config = dict(
    encoder_experts_per_token=2,
    text_encoder_norm='layernorm',
    steps=7300,
)
Rows from block 3 of the text encoder of a small contrastive audio-text model, named by matrix and row number. Rows with one number within an expert belong to one neuron, the router's apart. Each number is 200 + 40 x the weight over its row's rms, rounded and kept within 0 to 999. All counts start at 0.
Before each expert's rows are labels from the 100 texts, of 14848, where the router gives the expert most weight on average: "tokens" is the input token at the peak. Only what is clearly more common there than usual is listed. The data: short read English sentences (LibriTTS-R). In brackets: how many of the 100, against the usual share in percent.
# router: slot weights (text_encoder.blocks.3.mlp.router.weight, 32x256), inputs 0-255
# up: expert up (text_encoder.blocks.3.mlp.up, 16x128x256), inputs 0-255
# down: expert down (text_encoder.blocks.3.mlp.down, 16x256x128, transposed), outputs 0-255

# expert 3
tokens: "the" (27 vs 3.3)
router.6,198,229,177,193,128,223,181,251,230,198,208,210,151,211,228,152,193,245,184,244,203,120,193,175,206,236,191,179,235,217,198,292,217,151,245,212,249,316,217,174,170,200,155,268,209,206,220,157,167,234,267,125,184,209,246,246,207,145,199,191,223,235,169,201,270,170,229,236,229,280,178,213,152,170,221,198,199,255,133,232,196,188,277,136,220,276,185,112,206,191,166,173,149,160,245,178,156,204,181,192,206,191,200,205,186,189,240,241,157,211,237,175,185,176,171,134,202,291,199,205,170,268,184,258,283,138,225,199,264,165,221,199,282,187,257,156,85,244,200,223,190,180,175,209,90,308,183,266,143,163,226,169,176,238,199,215,207,171,209,217,223,237,171,162,132,234,87,150,210,199,201,159,161,266,178,266,194,149,160,198,198,172,255,216,246,207,185,196,215,177,180,129,178,204,227,213,243,213,171,231,216,242,213,201,197,245,139,216,194,190,187,200,179,213,212,222,196,243,172,233,204,221,169,199,238,265,185,240,243,167,182,258,199,104,158,140,196,200,191,133,194,255,217,170,171,227,168,221,221,192,210,104,156,119,197,257
router.7,237,238,155,153,137,236,212,232,234,231,167,272,205,185,212,118,140,255,158,263,261,180,232,173,212,183,219,121,180,203,210,233,224,196,239,211,168,283,217,155,178,246,167,241,204,172,214,163,203,183,244,158,190,179,192,218,152,134,197,209,237,247,173,175,237,220,221,213,187,253,214,256,119,162,235,232,190,268,128,211,227,237,254,131,152,243,159,167,169,194,198,162,159,194,272,235,166,224,227,209,192,206,217,238,199,191,212,168,236,186,177,168,215,189,178,125,215,238,150,180,260,191,176,254,272,176,255,240,250,167,272,164,259,162,248,161,66,267,242,251,232,228,181,252,113,291,207,238,129,194,127,164,169,185,208,238,222,203,217,213,261,174,199,183,145,258,127,143,222,175,218,160,140,263,232,214,180,145,140,190,182,193,254,219,244,197,173,175,176,111,224,180,219,184,196,182,276,232,190,158,222,197,163,193,235,197,185,173,238,198,253,151,196,212,251,203,228,226,144,232,110,209,146,163,156,190,227,176,181,161,170,201,195,164,192,159,141,229,226,120,205,247,247,192,173,264,210,140,240,212,177,147,171,141,227,208
up.5,195,197,247,269,242,214,240,129,151,197,193,252,217,171,193,176,182,170,217,150,174,240,236,153,211,172,149,201,195,189,257,175,252,239,144,201,125,78,218,257,140,119,202,96,147,165,148,160,170,191,195,158,137,164,134,182,217,236,223,174,133,240,222,144,246,231,195,213,186,164,246,202,219,169,279,164,170,164,191,213,177,176,220,268,181,217,137,241,166,175,197,223,137,199,271,251,257,157,169,235,159,190,229,236,158,181,226,190,179,167,212,168,182,182,202,209,245,267,256,233,262,225,210,202,50,173,215,198,204,236,223,232,160,181,210,289,150,258,157,162,161,167,198,251,294,166,257,203,256,193,154,253,213,198,240,232,207,257,204,226,192,119,209,181,226,240,193,182,247,212,243,236,226,240,238,176,221,166,181,235,192,175,183,196,134,172,156,201,215,224,222,213,199,190,274,210,262,244,145,190,271,210,186,186,151,215,193,128,194,160,199,177,257,230,253,223,180,224,153,243,156,158,249,158,188,218,225,162,124,218,225,127,177,226,176,238,215,175,224,139,223,203,214,170,217,181,162,196,238,209,243,185,152,243,284,140
down.5,201,198,223,107,194,176,165,271,257,170,182,185,163,176,173,151,176,239,229,265,173,222,161,203,216,196,246,132,242,201,139,188,111,261,147,262,169,112,193,202,139,180,169,237,250,241,163,210,242,206,156,274,181,261,191,190,137,123,244,140,205,218,207,248,185,227,201,199,217,168,219,235,193,243,244,262,211,202,203,273,240,193,183,157,244,165,229,189,222,206,252,136,185,223,177,146,181,216,146,173,201,222,229,189,186,271,192,93,200,230,213,210,203,197,127,221,192,191,203,177,204,204,203,139,211,165,190,150,162,211,210,245,160,187,209,252,233,210,185,204,242,198,159,150,172,232,326,163,247,195,188,213,272,214,183,214,203,241,226,217,215,162,207,248,163,121,237,210,218,173,264,178,219,248,237,155,200,159,192,144,192,259,203,112,230,224,275,242,262,212,169,239,322,217,226,196,198,129,232,124,162,259,198,203,211,186,141,181,210,140,249,208,177,250,163,177,202,168,278,182,157,216,228,192,213,177,275,207,198,175,222,279,136,250,255,238,214,188,145,206,209,217,203,213,122,242,147,243,209,179,199,103,197,144,218,217
up.6,194,177,163,230,225,219,210,101,230,161,130,234,209,201,153,162,183,218,201,139,200,238,242,177,229,183,162,236,157,154,228,153,246,189,223,217,137,57,196,251,192,189,123,113,221,163,138,185,211,180,179,219,152,169,161,163,209,239,158,225,127,272,234,186,242,209,196,238,192,172,223,195,142,161,157,223,202,198,167,236,255,215,267,262,164,226,184,190,228,153,212,180,231,226,226,240,186,177,179,161,213,203,217,280,209,168,217,178,168,240,130,237,168,203,191,204,247,241,250,201,250,162,253,227,112,155,235,201,205,244,239,212,155,203,210,308,165,181,204,195,203,164,217,195,203,215,201,199,159,224,153,273,207,212,249,218,230,228,243,108,161,147,274,165,193,263,201,185,241,285,205,282,159,201,231,209,241,239,169,194,164,201,143,203,143,163,145,125,161,207,236,286,181,198,190,99,173,221,125,207,200,189,164,263,242,254,220,176,211,126,155,171,236,232,202,149,199,220,112,213,149,139,222,226,145,198,237,220,130,253,235,203,143,219,193,225,182,233,201,194,145,193,229,182,217,227,213,159,203,232,186,249,196,263,188,125
down.6,219,234,156,199,132,203,237,255,263,180,181,171,139,248,198,210,190,263,223,214,158,206,192,119,189,198,186,198,268,245,197,239,191,209,184,167,202,167,165,120,108,276,185,142,233,158,146,122,225,203,173,209,144,253,161,200,167,165,250,217,221,165,252,181,177,178,221,144,190,218,208,223,165,180,233,247,184,208,193,210,185,150,134,177,220,158,198,219,232,180,153,195,162,244,211,137,175,161,211,198,150,226,193,254,131,302,192,151,236,193,177,163,228,245,186,217,191,231,213,170,269,146,125,210,161,252,255,214,180,172,213,190,174,192,189,194,188,193,179,185,222,254,244,233,255,214,278,188,206,187,260,241,229,223,209,229,252,238,248,216,172,183,156,178,206,59,208,195,229,166,246,120,267,214,153,184,225,200,147,216,209,217,171,170,142,214,250,167,254,198,111,179,252,169,189,274,203,217,235,201,190,179,203,241,266,274,124,204,276,276,239,118,139,200,183,193,241,166,194,239,149,277,207,149,231,208,304,224,235,220,152,249,198,243,280,229,205,194,195,223,155,187,186,149,216,249,161,187,114,188,170,172,236,168,212,177

# expert 8
tokens: "the" (10 vs 3.3)
router.16,228,251,196,177,185,210,183,194,254,210,179,202,260,280,175,129,174,231,238,276,233,192,270,202,286,73,191,223,212,242,195,205,195,244,281,253,183,182,244,196,207,217,179,188,190,182,202,118,244,233,305,197,132,172,264,172,144,156,206,156,221,265,187,220,199,271,246,178,208,172,225,198,86,162,247,188,183,215,142,162,202,155,223,209,250,185,172,198,169,175,217,141,185,143,204,311,145,153,163,218,163,207,231,182,244,220,225,179,227,123,192,282,201,204,224,138,224,233,215,211,286,137,107,219,190,195,234,216,213,221,247,233,169,193,156,178,155,195,220,209,216,206,203,244,167,219,130,285,127,161,156,196,165,183,222,214,246,196,222,145,238,210,184,176,181,241,200,197,196,205,218,252,184,194,216,165,193,195,232,149,159,186,225,238,188,179,170,268,182,205,245,180,166,142,122,205,234,233,160,181,189,150,175,272,212,218,210,165,216,213,193,199,169,211,248,170,278,202,133,247,225,190,178,251,147,149,207,202,219,203,176,200,203,131,224,181,84,329,228,147,213,180,238,181,162,189,227,157,182,221,186,212,262,161,195,194
router.17,229,293,142,216,158,154,244,183,148,268,153,222,196,132,247,195,218,213,275,259,162,173,179,222,220,220,167,183,165,149,174,195,187,203,271,249,229,227,254,209,222,183,269,199,272,213,223,78,215,215,253,158,97,220,165,213,182,151,173,192,218,230,178,198,234,251,196,251,161,212,167,200,163,182,245,163,271,165,162,225,159,187,243,165,204,197,202,228,226,174,201,208,190,181,164,241,164,221,218,200,214,196,311,202,204,216,214,221,232,150,169,127,259,162,156,192,160,198,191,182,265,170,145,194,193,241,271,239,271,149,202,238,238,181,235,170,138,254,240,237,198,174,162,211,182,202,244,252,160,141,203,142,145,159,190,218,195,235,204,231,253,209,216,231,200,236,212,141,217,209,207,234,185,233,187,220,151,217,162,183,174,215,223,276,247,184,180,242,129,153,261,168,242,157,215,199,200,250,215,216,259,214,119,145,229,181,196,189,240,212,263,78,217,190,253,282,213,182,162,173,217,204,171,241,188,230,191,160,187,189,218,92,267,162,195,157,151,220,235,133,335,237,277,197,202,208,219,220,257,227,198,199,181,229,232,238
up.3,149,320,227,221,151,141,234,151,141,230,188,218,202,234,227,177,218,303,199,181,218,159,178,210,229,240,186,226,211,210,241,220,261,146,194,196,221,213,226,155,233,193,210,167,177,192,201,214,97,125,238,141,255,192,201,182,158,171,183,240,260,149,116,238,197,178,205,171,159,224,228,186,177,201,245,197,260,248,207,186,200,240,190,259,124,192,142,227,240,314,194,160,190,167,191,218,203,139,209,228,176,260,229,179,130,190,218,210,193,189,184,242,202,220,165,229,213,277,215,196,166,181,172,293,279,234,122,223,213,145,211,243,176,109,205,152,172,298,183,195,194,234,174,231,135,175,167,174,213,215,198,157,207,177,115,132,191,191,228,218,166,172,148,241,191,218,201,201,199,202,192,251,143,165,221,190,162,208,151,239,235,249,274,285,241,229,149,228,148,169,287,207,160,184,173,262,262,237,117,183,259,209,166,189,211,147,207,202,199,195,179,151,214,178,185,232,138,283,123,283,164,236,203,190,162,228,205,201,163,214,194,169,195,172,220,166,173,188,238,199,249,272,183,166,160,208,142,138,227,176,229,178,188,267,199,246
down.3,235,151,183,225,191,158,243,220,237,184,164,216,114,161,137,199,226,195,251,252,281,189,232,236,234,240,214,146,156,169,185,173,166,269,242,177,223,232,110,144,159,152,131,208,246,220,172,256,239,220,210,267,219,207,234,236,181,257,169,156,234,232,231,216,208,174,230,253,253,146,225,211,162,232,151,248,207,215,224,250,206,208,255,127,192,230,183,221,260,225,214,175,212,255,219,229,206,163,201,137,288,170,237,212,252,178,195,244,125,238,218,215,157,121,237,184,187,195,250,185,103,193,257,176,154,249,204,227,142,235,162,201,226,186,279,208,232,175,213,170,210,237,111,114,223,167,188,126,198,202,223,211,163,236,209,203,156,216,111,190,239,200,163,236,191,228,244,141,266,172,190,180,254,246,186,261,188,179,287,242,154,222,163,152,171,218,165,225,173,237,185,222,207,222,237,195,161,172,175,163,150,211,179,175,190,194,150,107,241,226,159,172,246,198,169,136,128,179,248,226,138,242,195,227,174,230,217,186,205,222,178,237,213,225,189,215,275,208,143,292,250,221,227,241,179,260,110,213,215,218,98,202,193,202,139,210
up.4,212,251,245,183,163,173,269,141,210,211,279,211,228,196,255,305,247,147,244,178,258,223,192,288,198,257,161,152,173,160,218,191,223,223,252,244,262,223,189,149,195,197,159,210,201,231,209,199,140,217,204,199,222,174,211,211,143,125,170,196,203,200,213,191,207,188,175,214,150,194,176,267,205,215,203,263,230,101,180,219,179,231,231,107,213,157,177,149,238,225,189,186,230,183,219,182,150,251,270,162,281,262,287,232,199,198,191,228,254,203,178,192,204,163,212,215,122,193,105,193,219,221,159,205,206,186,189,349,173,232,252,200,254,116,178,197,242,234,256,214,223,255,188,239,180,166,208,242,225,235,240,237,104,177,192,206,177,192,236,213,187,212,184,188,209,245,186,140,207,157,142,207,182,167,167,208,192,228,246,206,152,175,191,221,223,195,172,173,168,207,274,190,204,180,242,245,218,226,215,154,174,121,219,253,183,161,193,150,234,239,241,156,188,165,255,216,209,239,149,236,175,252,205,260,193,185,229,185,196,152,142,80,225,151,195,180,185,121,185,223,229,149,235,154,197,260,231,246,191,273,143,263,179,238,110,157
down.4,215,207,147,116,173,265,199,220,186,169,180,152,217,162,283,181,243,249,194,181,140,169,229,245,183,193,176,241,182,261,162,222,235,197,216,223,329,239,203,200,220,245,131,160,244,227,149,149,210,230,247,186,231,171,184,180,168,176,177,219,227,185,226,212,163,181,244,202,159,228,150,247,160,191,182,253,222,192,177,289,208,206,237,183,199,206,220,123,249,188,238,133,258,153,231,197,205,193,259,240,206,277,243,222,251,213,140,290,302,212,191,187,259,145,164,240,161,218,167,176,162,187,310,220,189,200,139,222,187,152,235,215,174,218,260,202,168,215,145,208,232,251,141,201,190,253,145,208,151,137,181,238,181,223,143,165,221,140,162,183,175,166,129,156,152,213,173,148,173,238,184,195,230,173,180,208,204,218,223,194,200,225,188,191,169,147,237,133,272,219,187,130,268,221,207,211,207,135,250,247,196,221,235,239,213,227,240,180,276,224,207,154,187,211,228,133,204,234,198,196,164,174,256,246,109,205,236,165,188,172,226,168,239,211,183,147,243,260,157,202,202,207,175,251,334,176,134,202,207,226,130,267,218,162,177,147

# expert 6
tokens: "is" (7 vs 1)
router.12,200,268,162,167,186,153,167,208,151,222,159,165,185,232,190,168,168,221,227,267,237,130,159,227,284,162,208,202,195,207,229,255,171,186,224,204,291,218,235,177,238,237,193,193,230,234,261,105,172,219,262,124,236,145,213,211,215,174,149,247,235,227,162,154,234,260,204,278,204,243,128,203,121,172,182,222,196,205,152,207,221,238,262,204,167,225,212,198,245,180,184,147,188,185,258,192,201,225,180,169,226,279,235,203,162,167,202,239,239,177,201,209,216,184,181,158,236,229,178,198,172,192,116,158,222,220,257,225,243,168,201,187,230,144,170,179,191,274,231,243,246,198,143,222,115,220,125,215,116,175,150,183,162,217,188,168,253,219,231,232,243,174,155,228,206,293,135,170,186,242,110,171,197,111,226,219,206,167,199,176,237,190,223,196,262,203,124,209,230,137,237,223,189,197,206,195,204,224,199,183,218,136,161,224,217,163,218,192,253,178,188,197,190,182,279,209,145,300,132,266,165,225,192,219,94,223,174,234,248,181,164,145,188,158,209,106,158,265,224,189,282,280,151,155,183,186,175,183,222,161,161,238,271,187,181,178
router.13,253,198,231,173,112,217,253,271,223,215,183,205,184,251,175,132,172,235,194,234,194,261,188,263,157,148,217,151,272,183,147,254,187,207,245,220,226,292,226,118,126,191,132,308,222,203,195,183,254,253,307,237,161,243,173,232,187,161,177,127,210,242,212,185,191,158,255,234,228,208,193,250,207,228,193,223,157,187,159,221,187,179,144,79,251,236,227,148,201,179,184,190,222,149,234,195,131,218,177,199,180,197,156,239,222,260,199,210,159,219,193,170,220,197,186,195,226,256,152,134,212,209,181,274,233,223,198,270,195,199,201,171,231,218,202,156,112,153,145,220,206,190,173,139,152,269,212,312,256,171,261,198,212,132,216,192,187,165,172,205,230,286,202,161,163,172,210,150,236,200,197,173,212,224,166,203,132,151,226,190,165,136,197,178,194,229,260,181,155,156,186,162,186,190,241,265,252,162,266,171,209,202,235,214,235,253,141,157,219,236,225,218,145,226,236,160,142,214,187,180,172,267,139,182,200,215,289,218,250,188,209,236,197,170,173,223,183,115,184,188,169,227,196,238,188,254,234,228,228,196,134,202,183,146,183,236
up.5,259,226,198,218,275,212,247,145,211,194,144,238,231,217,173,167,235,166,171,193,216,204,240,186,235,213,135,177,169,171,245,98,217,255,175,239,150,143,186,199,190,203,221,109,176,142,142,141,145,180,212,208,195,138,199,170,200,168,188,212,170,203,204,237,234,189,192,312,219,153,200,220,187,161,239,180,191,196,261,253,268,198,257,219,207,108,102,235,172,202,248,253,127,195,262,208,254,145,138,195,216,234,268,176,127,162,185,204,183,204,143,283,205,186,246,247,171,270,206,253,239,144,171,192,139,175,197,193,147,252,242,219,162,192,175,243,246,245,186,217,208,198,147,277,291,146,239,176,260,208,186,260,200,195,225,203,177,227,214,152,243,165,250,224,208,231,172,182,234,186,202,146,256,229,221,168,246,182,218,184,193,214,185,226,187,166,87,195,196,213,285,211,179,253,198,242,224,225,125,136,242,144,176,192,161,198,251,188,156,191,259,155,212,228,251,209,204,222,104,257,169,145,220,213,147,254,226,150,128,230,188,82,200,186,230,204,227,203,180,181,187,169,218,151,209,184,172,194,216,184,218,140,195,209,228,190
down.5,157,173,231,148,163,192,149,281,224,176,171,240,185,293,187,146,180,251,174,179,196,269,176,193,212,123,214,159,256,205,182,224,141,231,197,132,147,202,186,121,190,184,156,204,221,234,106,157,225,201,129,221,162,268,156,250,190,222,240,220,170,169,248,185,137,267,208,182,165,169,227,242,262,213,179,256,114,160,208,191,152,175,154,233,281,205,204,171,174,191,170,214,200,151,216,169,193,201,211,209,154,205,167,241,157,257,219,109,175,156,179,172,304,270,203,227,209,246,127,229,267,195,216,265,184,211,274,207,172,201,224,169,199,175,115,179,232,211,224,185,221,241,259,154,260,210,272,210,223,248,221,240,259,178,184,213,209,207,217,240,242,265,187,164,221,166,247,199,230,216,228,197,165,211,203,132,157,241,198,174,200,188,146,162,149,258,244,266,199,171,106,220,271,165,237,200,219,197,252,149,220,234,213,251,188,247,124,187,235,258,239,193,155,253,263,110,164,212,215,225,180,250,213,139,208,151,214,203,186,175,170,164,163,173,255,234,240,185,118,248,179,182,156,152,252,227,216,202,153,206,171,240,211,151,200,183
up.6,126,199,208,229,212,136,207,123,164,251,234,202,229,183,224,341,203,212,199,100,224,243,237,194,220,272,191,217,186,92,268,218,252,165,119,168,185,151,158,211,140,192,153,131,159,176,188,262,132,185,169,182,305,191,180,200,194,191,226,199,167,143,191,195,190,189,150,155,180,203,200,149,265,213,229,242,314,209,172,209,228,274,206,219,125,190,215,245,222,198,193,201,228,265,244,194,197,178,192,197,191,263,230,279,201,251,247,217,197,231,157,204,163,216,128,212,228,178,230,209,232,220,251,186,226,169,164,186,172,192,231,195,125,150,228,265,254,209,188,164,198,247,177,202,175,161,284,137,249,304,232,207,167,192,147,217,200,138,193,169,112,148,192,201,232,200,220,215,214,215,242,273,150,261,232,180,214,230,224,209,212,222,181,200,205,185,173,164,135,169,189,224,181,133,245,212,229,171,178,237,193,227,251,245,191,201,181,180,216,189,131,163,234,196,152,234,250,99,207,188,158,174,227,174,218,204,245,192,145,236,147,257,191,199,144,226,225,206,224,237,148,126,159,226,239,214,175,191,158,293,181,182,182,213,210,173
down.6,217,178,207,207,212,193,157,175,191,125,200,236,199,188,251,164,206,205,202,184,226,132,263,224,257,193,180,190,169,154,168,268,212,216,263,139,206,243,187,198,190,127,208,181,276,152,172,95,238,158,249,176,225,121,200,174,274,273,146,223,198,226,248,176,199,260,178,240,207,193,186,247,205,205,117,187,100,228,190,211,228,166,260,231,285,213,165,213,169,223,244,159,232,193,224,177,231,206,217,197,239,176,228,191,248,144,168,226,185,239,203,265,254,159,239,197,182,285,203,174,144,140,290,212,144,183,220,231,214,246,213,187,226,185,186,171,200,246,318,267,216,140,203,193,175,230,129,153,143,192,211,215,240,246,242,201,153,184,234,124,237,234,241,193,225,290,185,158,266,142,198,179,225,188,223,200,200,219,192,151,192,217,166,182,194,171,107,126,192,150,205,234,176,307,141,175,152,253,193,124,237,174,171,198,202,209,237,160,232,226,193,226,215,211,143,155,164,282,177,257,184,184,164,211,174,217,146,131,209,160,181,173,193,170,212,204,160,258,197,163,203,202,198,114,210,215,223,177,246,226,180,242,227,227,106,152

# expert 7
tokens: "the" (8 vs 3.3)
router.14,258,272,226,186,121,197,204,216,209,233,125,213,227,213,230,166,199,258,154,231,239,212,182,217,207,166,173,153,209,181,194,233,222,259,226,185,163,280,260,170,193,258,171,266,219,174,160,171,202,179,230,158,103,158,147,250,139,171,181,139,252,218,146,202,209,194,256,186,263,204,229,254,163,197,305,231,275,209,189,220,248,244,222,174,207,263,101,205,210,230,192,177,172,146,201,243,150,185,215,197,157,217,221,208,224,224,200,215,213,217,220,128,222,200,137,165,255,296,176,119,234,192,175,259,296,195,174,227,238,150,242,202,191,208,191,160,100,207,227,263,221,201,174,183,141,265,139,186,146,224,235,208,148,199,164,203,181,182,168,190,266,202,152,188,197,238,167,122,209,220,293,204,210,199,195,243,162,196,194,226,179,173,250,175,230,228,236,218,153,186,138,176,204,115,170,278,261,240,196,221,233,203,197,204,227,216,204,212,201,221,212,146,198,247,185,215,162,221,174,236,225,252,100,206,173,207,204,206,233,157,203,280,164,129,151,163,227,242,198,144,175,255,245,215,212,272,150,135,226,214,186,127,197,217,172,294
router.15,186,235,236,114,133,149,172,238,193,265,121,191,173,153,219,191,183,241,155,225,171,213,175,173,153,220,246,240,246,227,162,234,202,149,193,176,201,296,174,189,192,247,181,288,218,177,228,249,239,188,202,192,139,236,176,327,176,184,139,200,225,174,157,234,202,173,198,153,257,193,235,173,199,214,220,211,239,208,186,199,230,209,153,181,232,224,216,146,143,200,169,216,224,181,178,186,200,237,236,187,164,143,123,213,286,229,214,222,193,194,242,134,230,245,207,114,180,230,198,176,187,161,258,292,279,188,200,204,220,175,210,200,205,220,199,100,163,203,239,247,196,211,234,142,170,302,172,170,123,201,233,191,163,203,157,200,161,137,189,181,200,191,194,166,157,205,221,219,219,259,298,196,213,224,171,284,130,242,158,184,158,193,252,206,187,248,241,259,175,235,98,203,184,155,213,267,172,191,224,214,190,227,205,164,186,187,183,227,143,263,216,204,189,236,141,219,212,197,214,191,223,257,94,175,236,223,236,237,258,179,214,302,208,180,198,225,187,244,193,87,150,175,228,254,180,241,179,150,205,213,236,161,159,195,177,295
up.5,241,137,176,218,233,240,152,204,244,179,183,237,199,195,185,175,201,181,274,206,248,246,236,180,233,172,194,213,199,183,187,144,199,236,240,185,197,164,170,211,243,49,245,181,237,206,167,128,266,186,269,246,139,145,191,126,301,254,212,193,192,243,310,122,200,272,137,252,160,224,260,133,192,188,214,208,181,176,150,190,223,182,197,200,237,252,182,237,207,146,221,194,248,190,195,205,251,218,158,190,177,219,196,172,243,232,230,245,201,248,222,198,239,193,222,208,184,184,190,215,226,233,180,211,162,253,218,196,161,223,210,226,159,215,161,206,131,160,116,198,205,199,131,219,177,161,188,160,240,194,169,207,282,192,180,174,220,313,219,143,227,183,203,197,237,168,205,187,214,248,218,174,206,153,140,162,202,129,218,166,232,155,189,256,229,145,186,154,182,161,252,252,198,217,136,121,180,219,153,188,194,208,143,211,257,248,266,220,193,173,216,197,235,180,230,105,126,279,216,190,170,197,168,188,211,285,172,198,177,248,182,123,215,200,184,234,126,186,160,191,303,207,155,153,193,141,211,172,208,146,216,285,180,218,237,125
down.5,210,158,162,165,212,194,197,219,272,221,179,199,224,192,151,170,221,169,157,215,195,246,224,165,180,109,183,197,108,151,202,258,261,208,154,217,202,211,217,200,225,281,139,208,177,224,207,209,241,193,239,167,252,150,229,188,192,260,176,246,143,206,253,204,219,260,245,185,246,183,139,159,177,248,185,230,197,178,163,122,239,187,159,201,223,268,268,173,205,174,159,196,271,166,195,183,215,217,254,133,207,170,239,239,192,196,159,257,225,177,190,190,199,227,182,208,227,114,178,141,199,202,99,251,263,194,191,228,267,216,188,162,262,222,228,206,180,154,172,161,198,171,219,153,213,209,141,272,144,198,196,190,241,179,186,243,209,336,203,189,262,235,222,137,248,232,216,227,243,177,129,205,205,164,157,154,199,248,205,203,219,118,147,159,248,192,207,196,217,269,95,255,239,117,265,243,172,221,223,219,195,172,223,229,161,160,212,137,162,209,179,212,112,234,136,171,163,168,147,201,213,187,167,263,193,89,157,172,296,183,190,190,201,163,198,245,221,200,210,253,245,251,235,150,157,165,253,141,214,258,164,216,210,193,192,213
up.6,218,270,217,259,155,229,267,186,134,257,249,230,214,204,186,251,117,190,175,190,175,189,211,191,192,222,174,191,161,183,151,207,239,206,183,165,252,240,264,160,242,163,217,172,159,198,157,140,156,229,257,175,242,161,168,183,154,259,140,227,208,175,191,215,142,253,149,162,129,226,166,230,229,170,186,197,257,174,161,211,249,296,209,250,124,185,213,216,196,195,202,150,213,180,227,184,244,228,240,223,152,242,245,190,186,182,225,199,302,197,165,191,222,112,207,176,252,193,241,277,265,184,177,200,134,226,197,214,200,162,211,254,141,166,175,216,181,274,227,228,261,240,161,214,175,211,336,210,178,183,213,181,191,235,237,241,285,255,253,203,231,223,186,211,222,227,170,141,214,235,207,203,180,192,217,153,201,226,187,220,207,204,208,172,154,201,180,156,192,68,241,145,179,243,187,217,266,190,124,188,198,137,258,154,242,210,181,206,341,173,185,123,252,230,208,189,256,213,170,240,163,191,213,219,166,178,257,213,176,206,200,139,200,217,232,237,174,167,228,185,265,186,100,226,157,170,155,109,184,198,193,211,171,221,241,167
down.6,108,176,194,262,195,206,241,173,192,183,157,232,162,139,183,224,154,273,211,261,182,200,180,237,207,158,214,213,233,255,133,151,246,162,237,167,208,247,205,181,223,177,140,171,203,232,212,207,213,148,206,215,210,198,180,243,273,261,242,202,166,185,105,247,207,201,175,164,153,217,217,161,217,223,170,218,243,189,225,161,258,208,190,248,223,298,212,183,198,235,221,94,177,222,229,195,241,157,187,235,199,188,219,155,287,197,189,200,144,254,174,182,171,273,244,198,311,194,222,154,105,204,310,186,288,218,176,152,227,192,230,211,207,230,227,175,249,150,206,171,186,201,214,169,184,181,153,171,227,268,148,161,221,199,212,195,141,163,208,182,205,139,159,140,243,233,184,197,258,248,179,327,206,208,209,267,190,210,257,204,212,179,201,221,201,215,298,261,112,185,207,258,225,223,196,193,185,250,193,229,150,239,236,152,185,159,191,199,173,180,111,239,278,239,131,112,198,195,206,243,156,220,215,183,193,178,189,231,154,141,227,241,127,199,215,170,213,222,243,208,161,248,267,169,202,215,222,141,156,165,218,178,232,242,232,263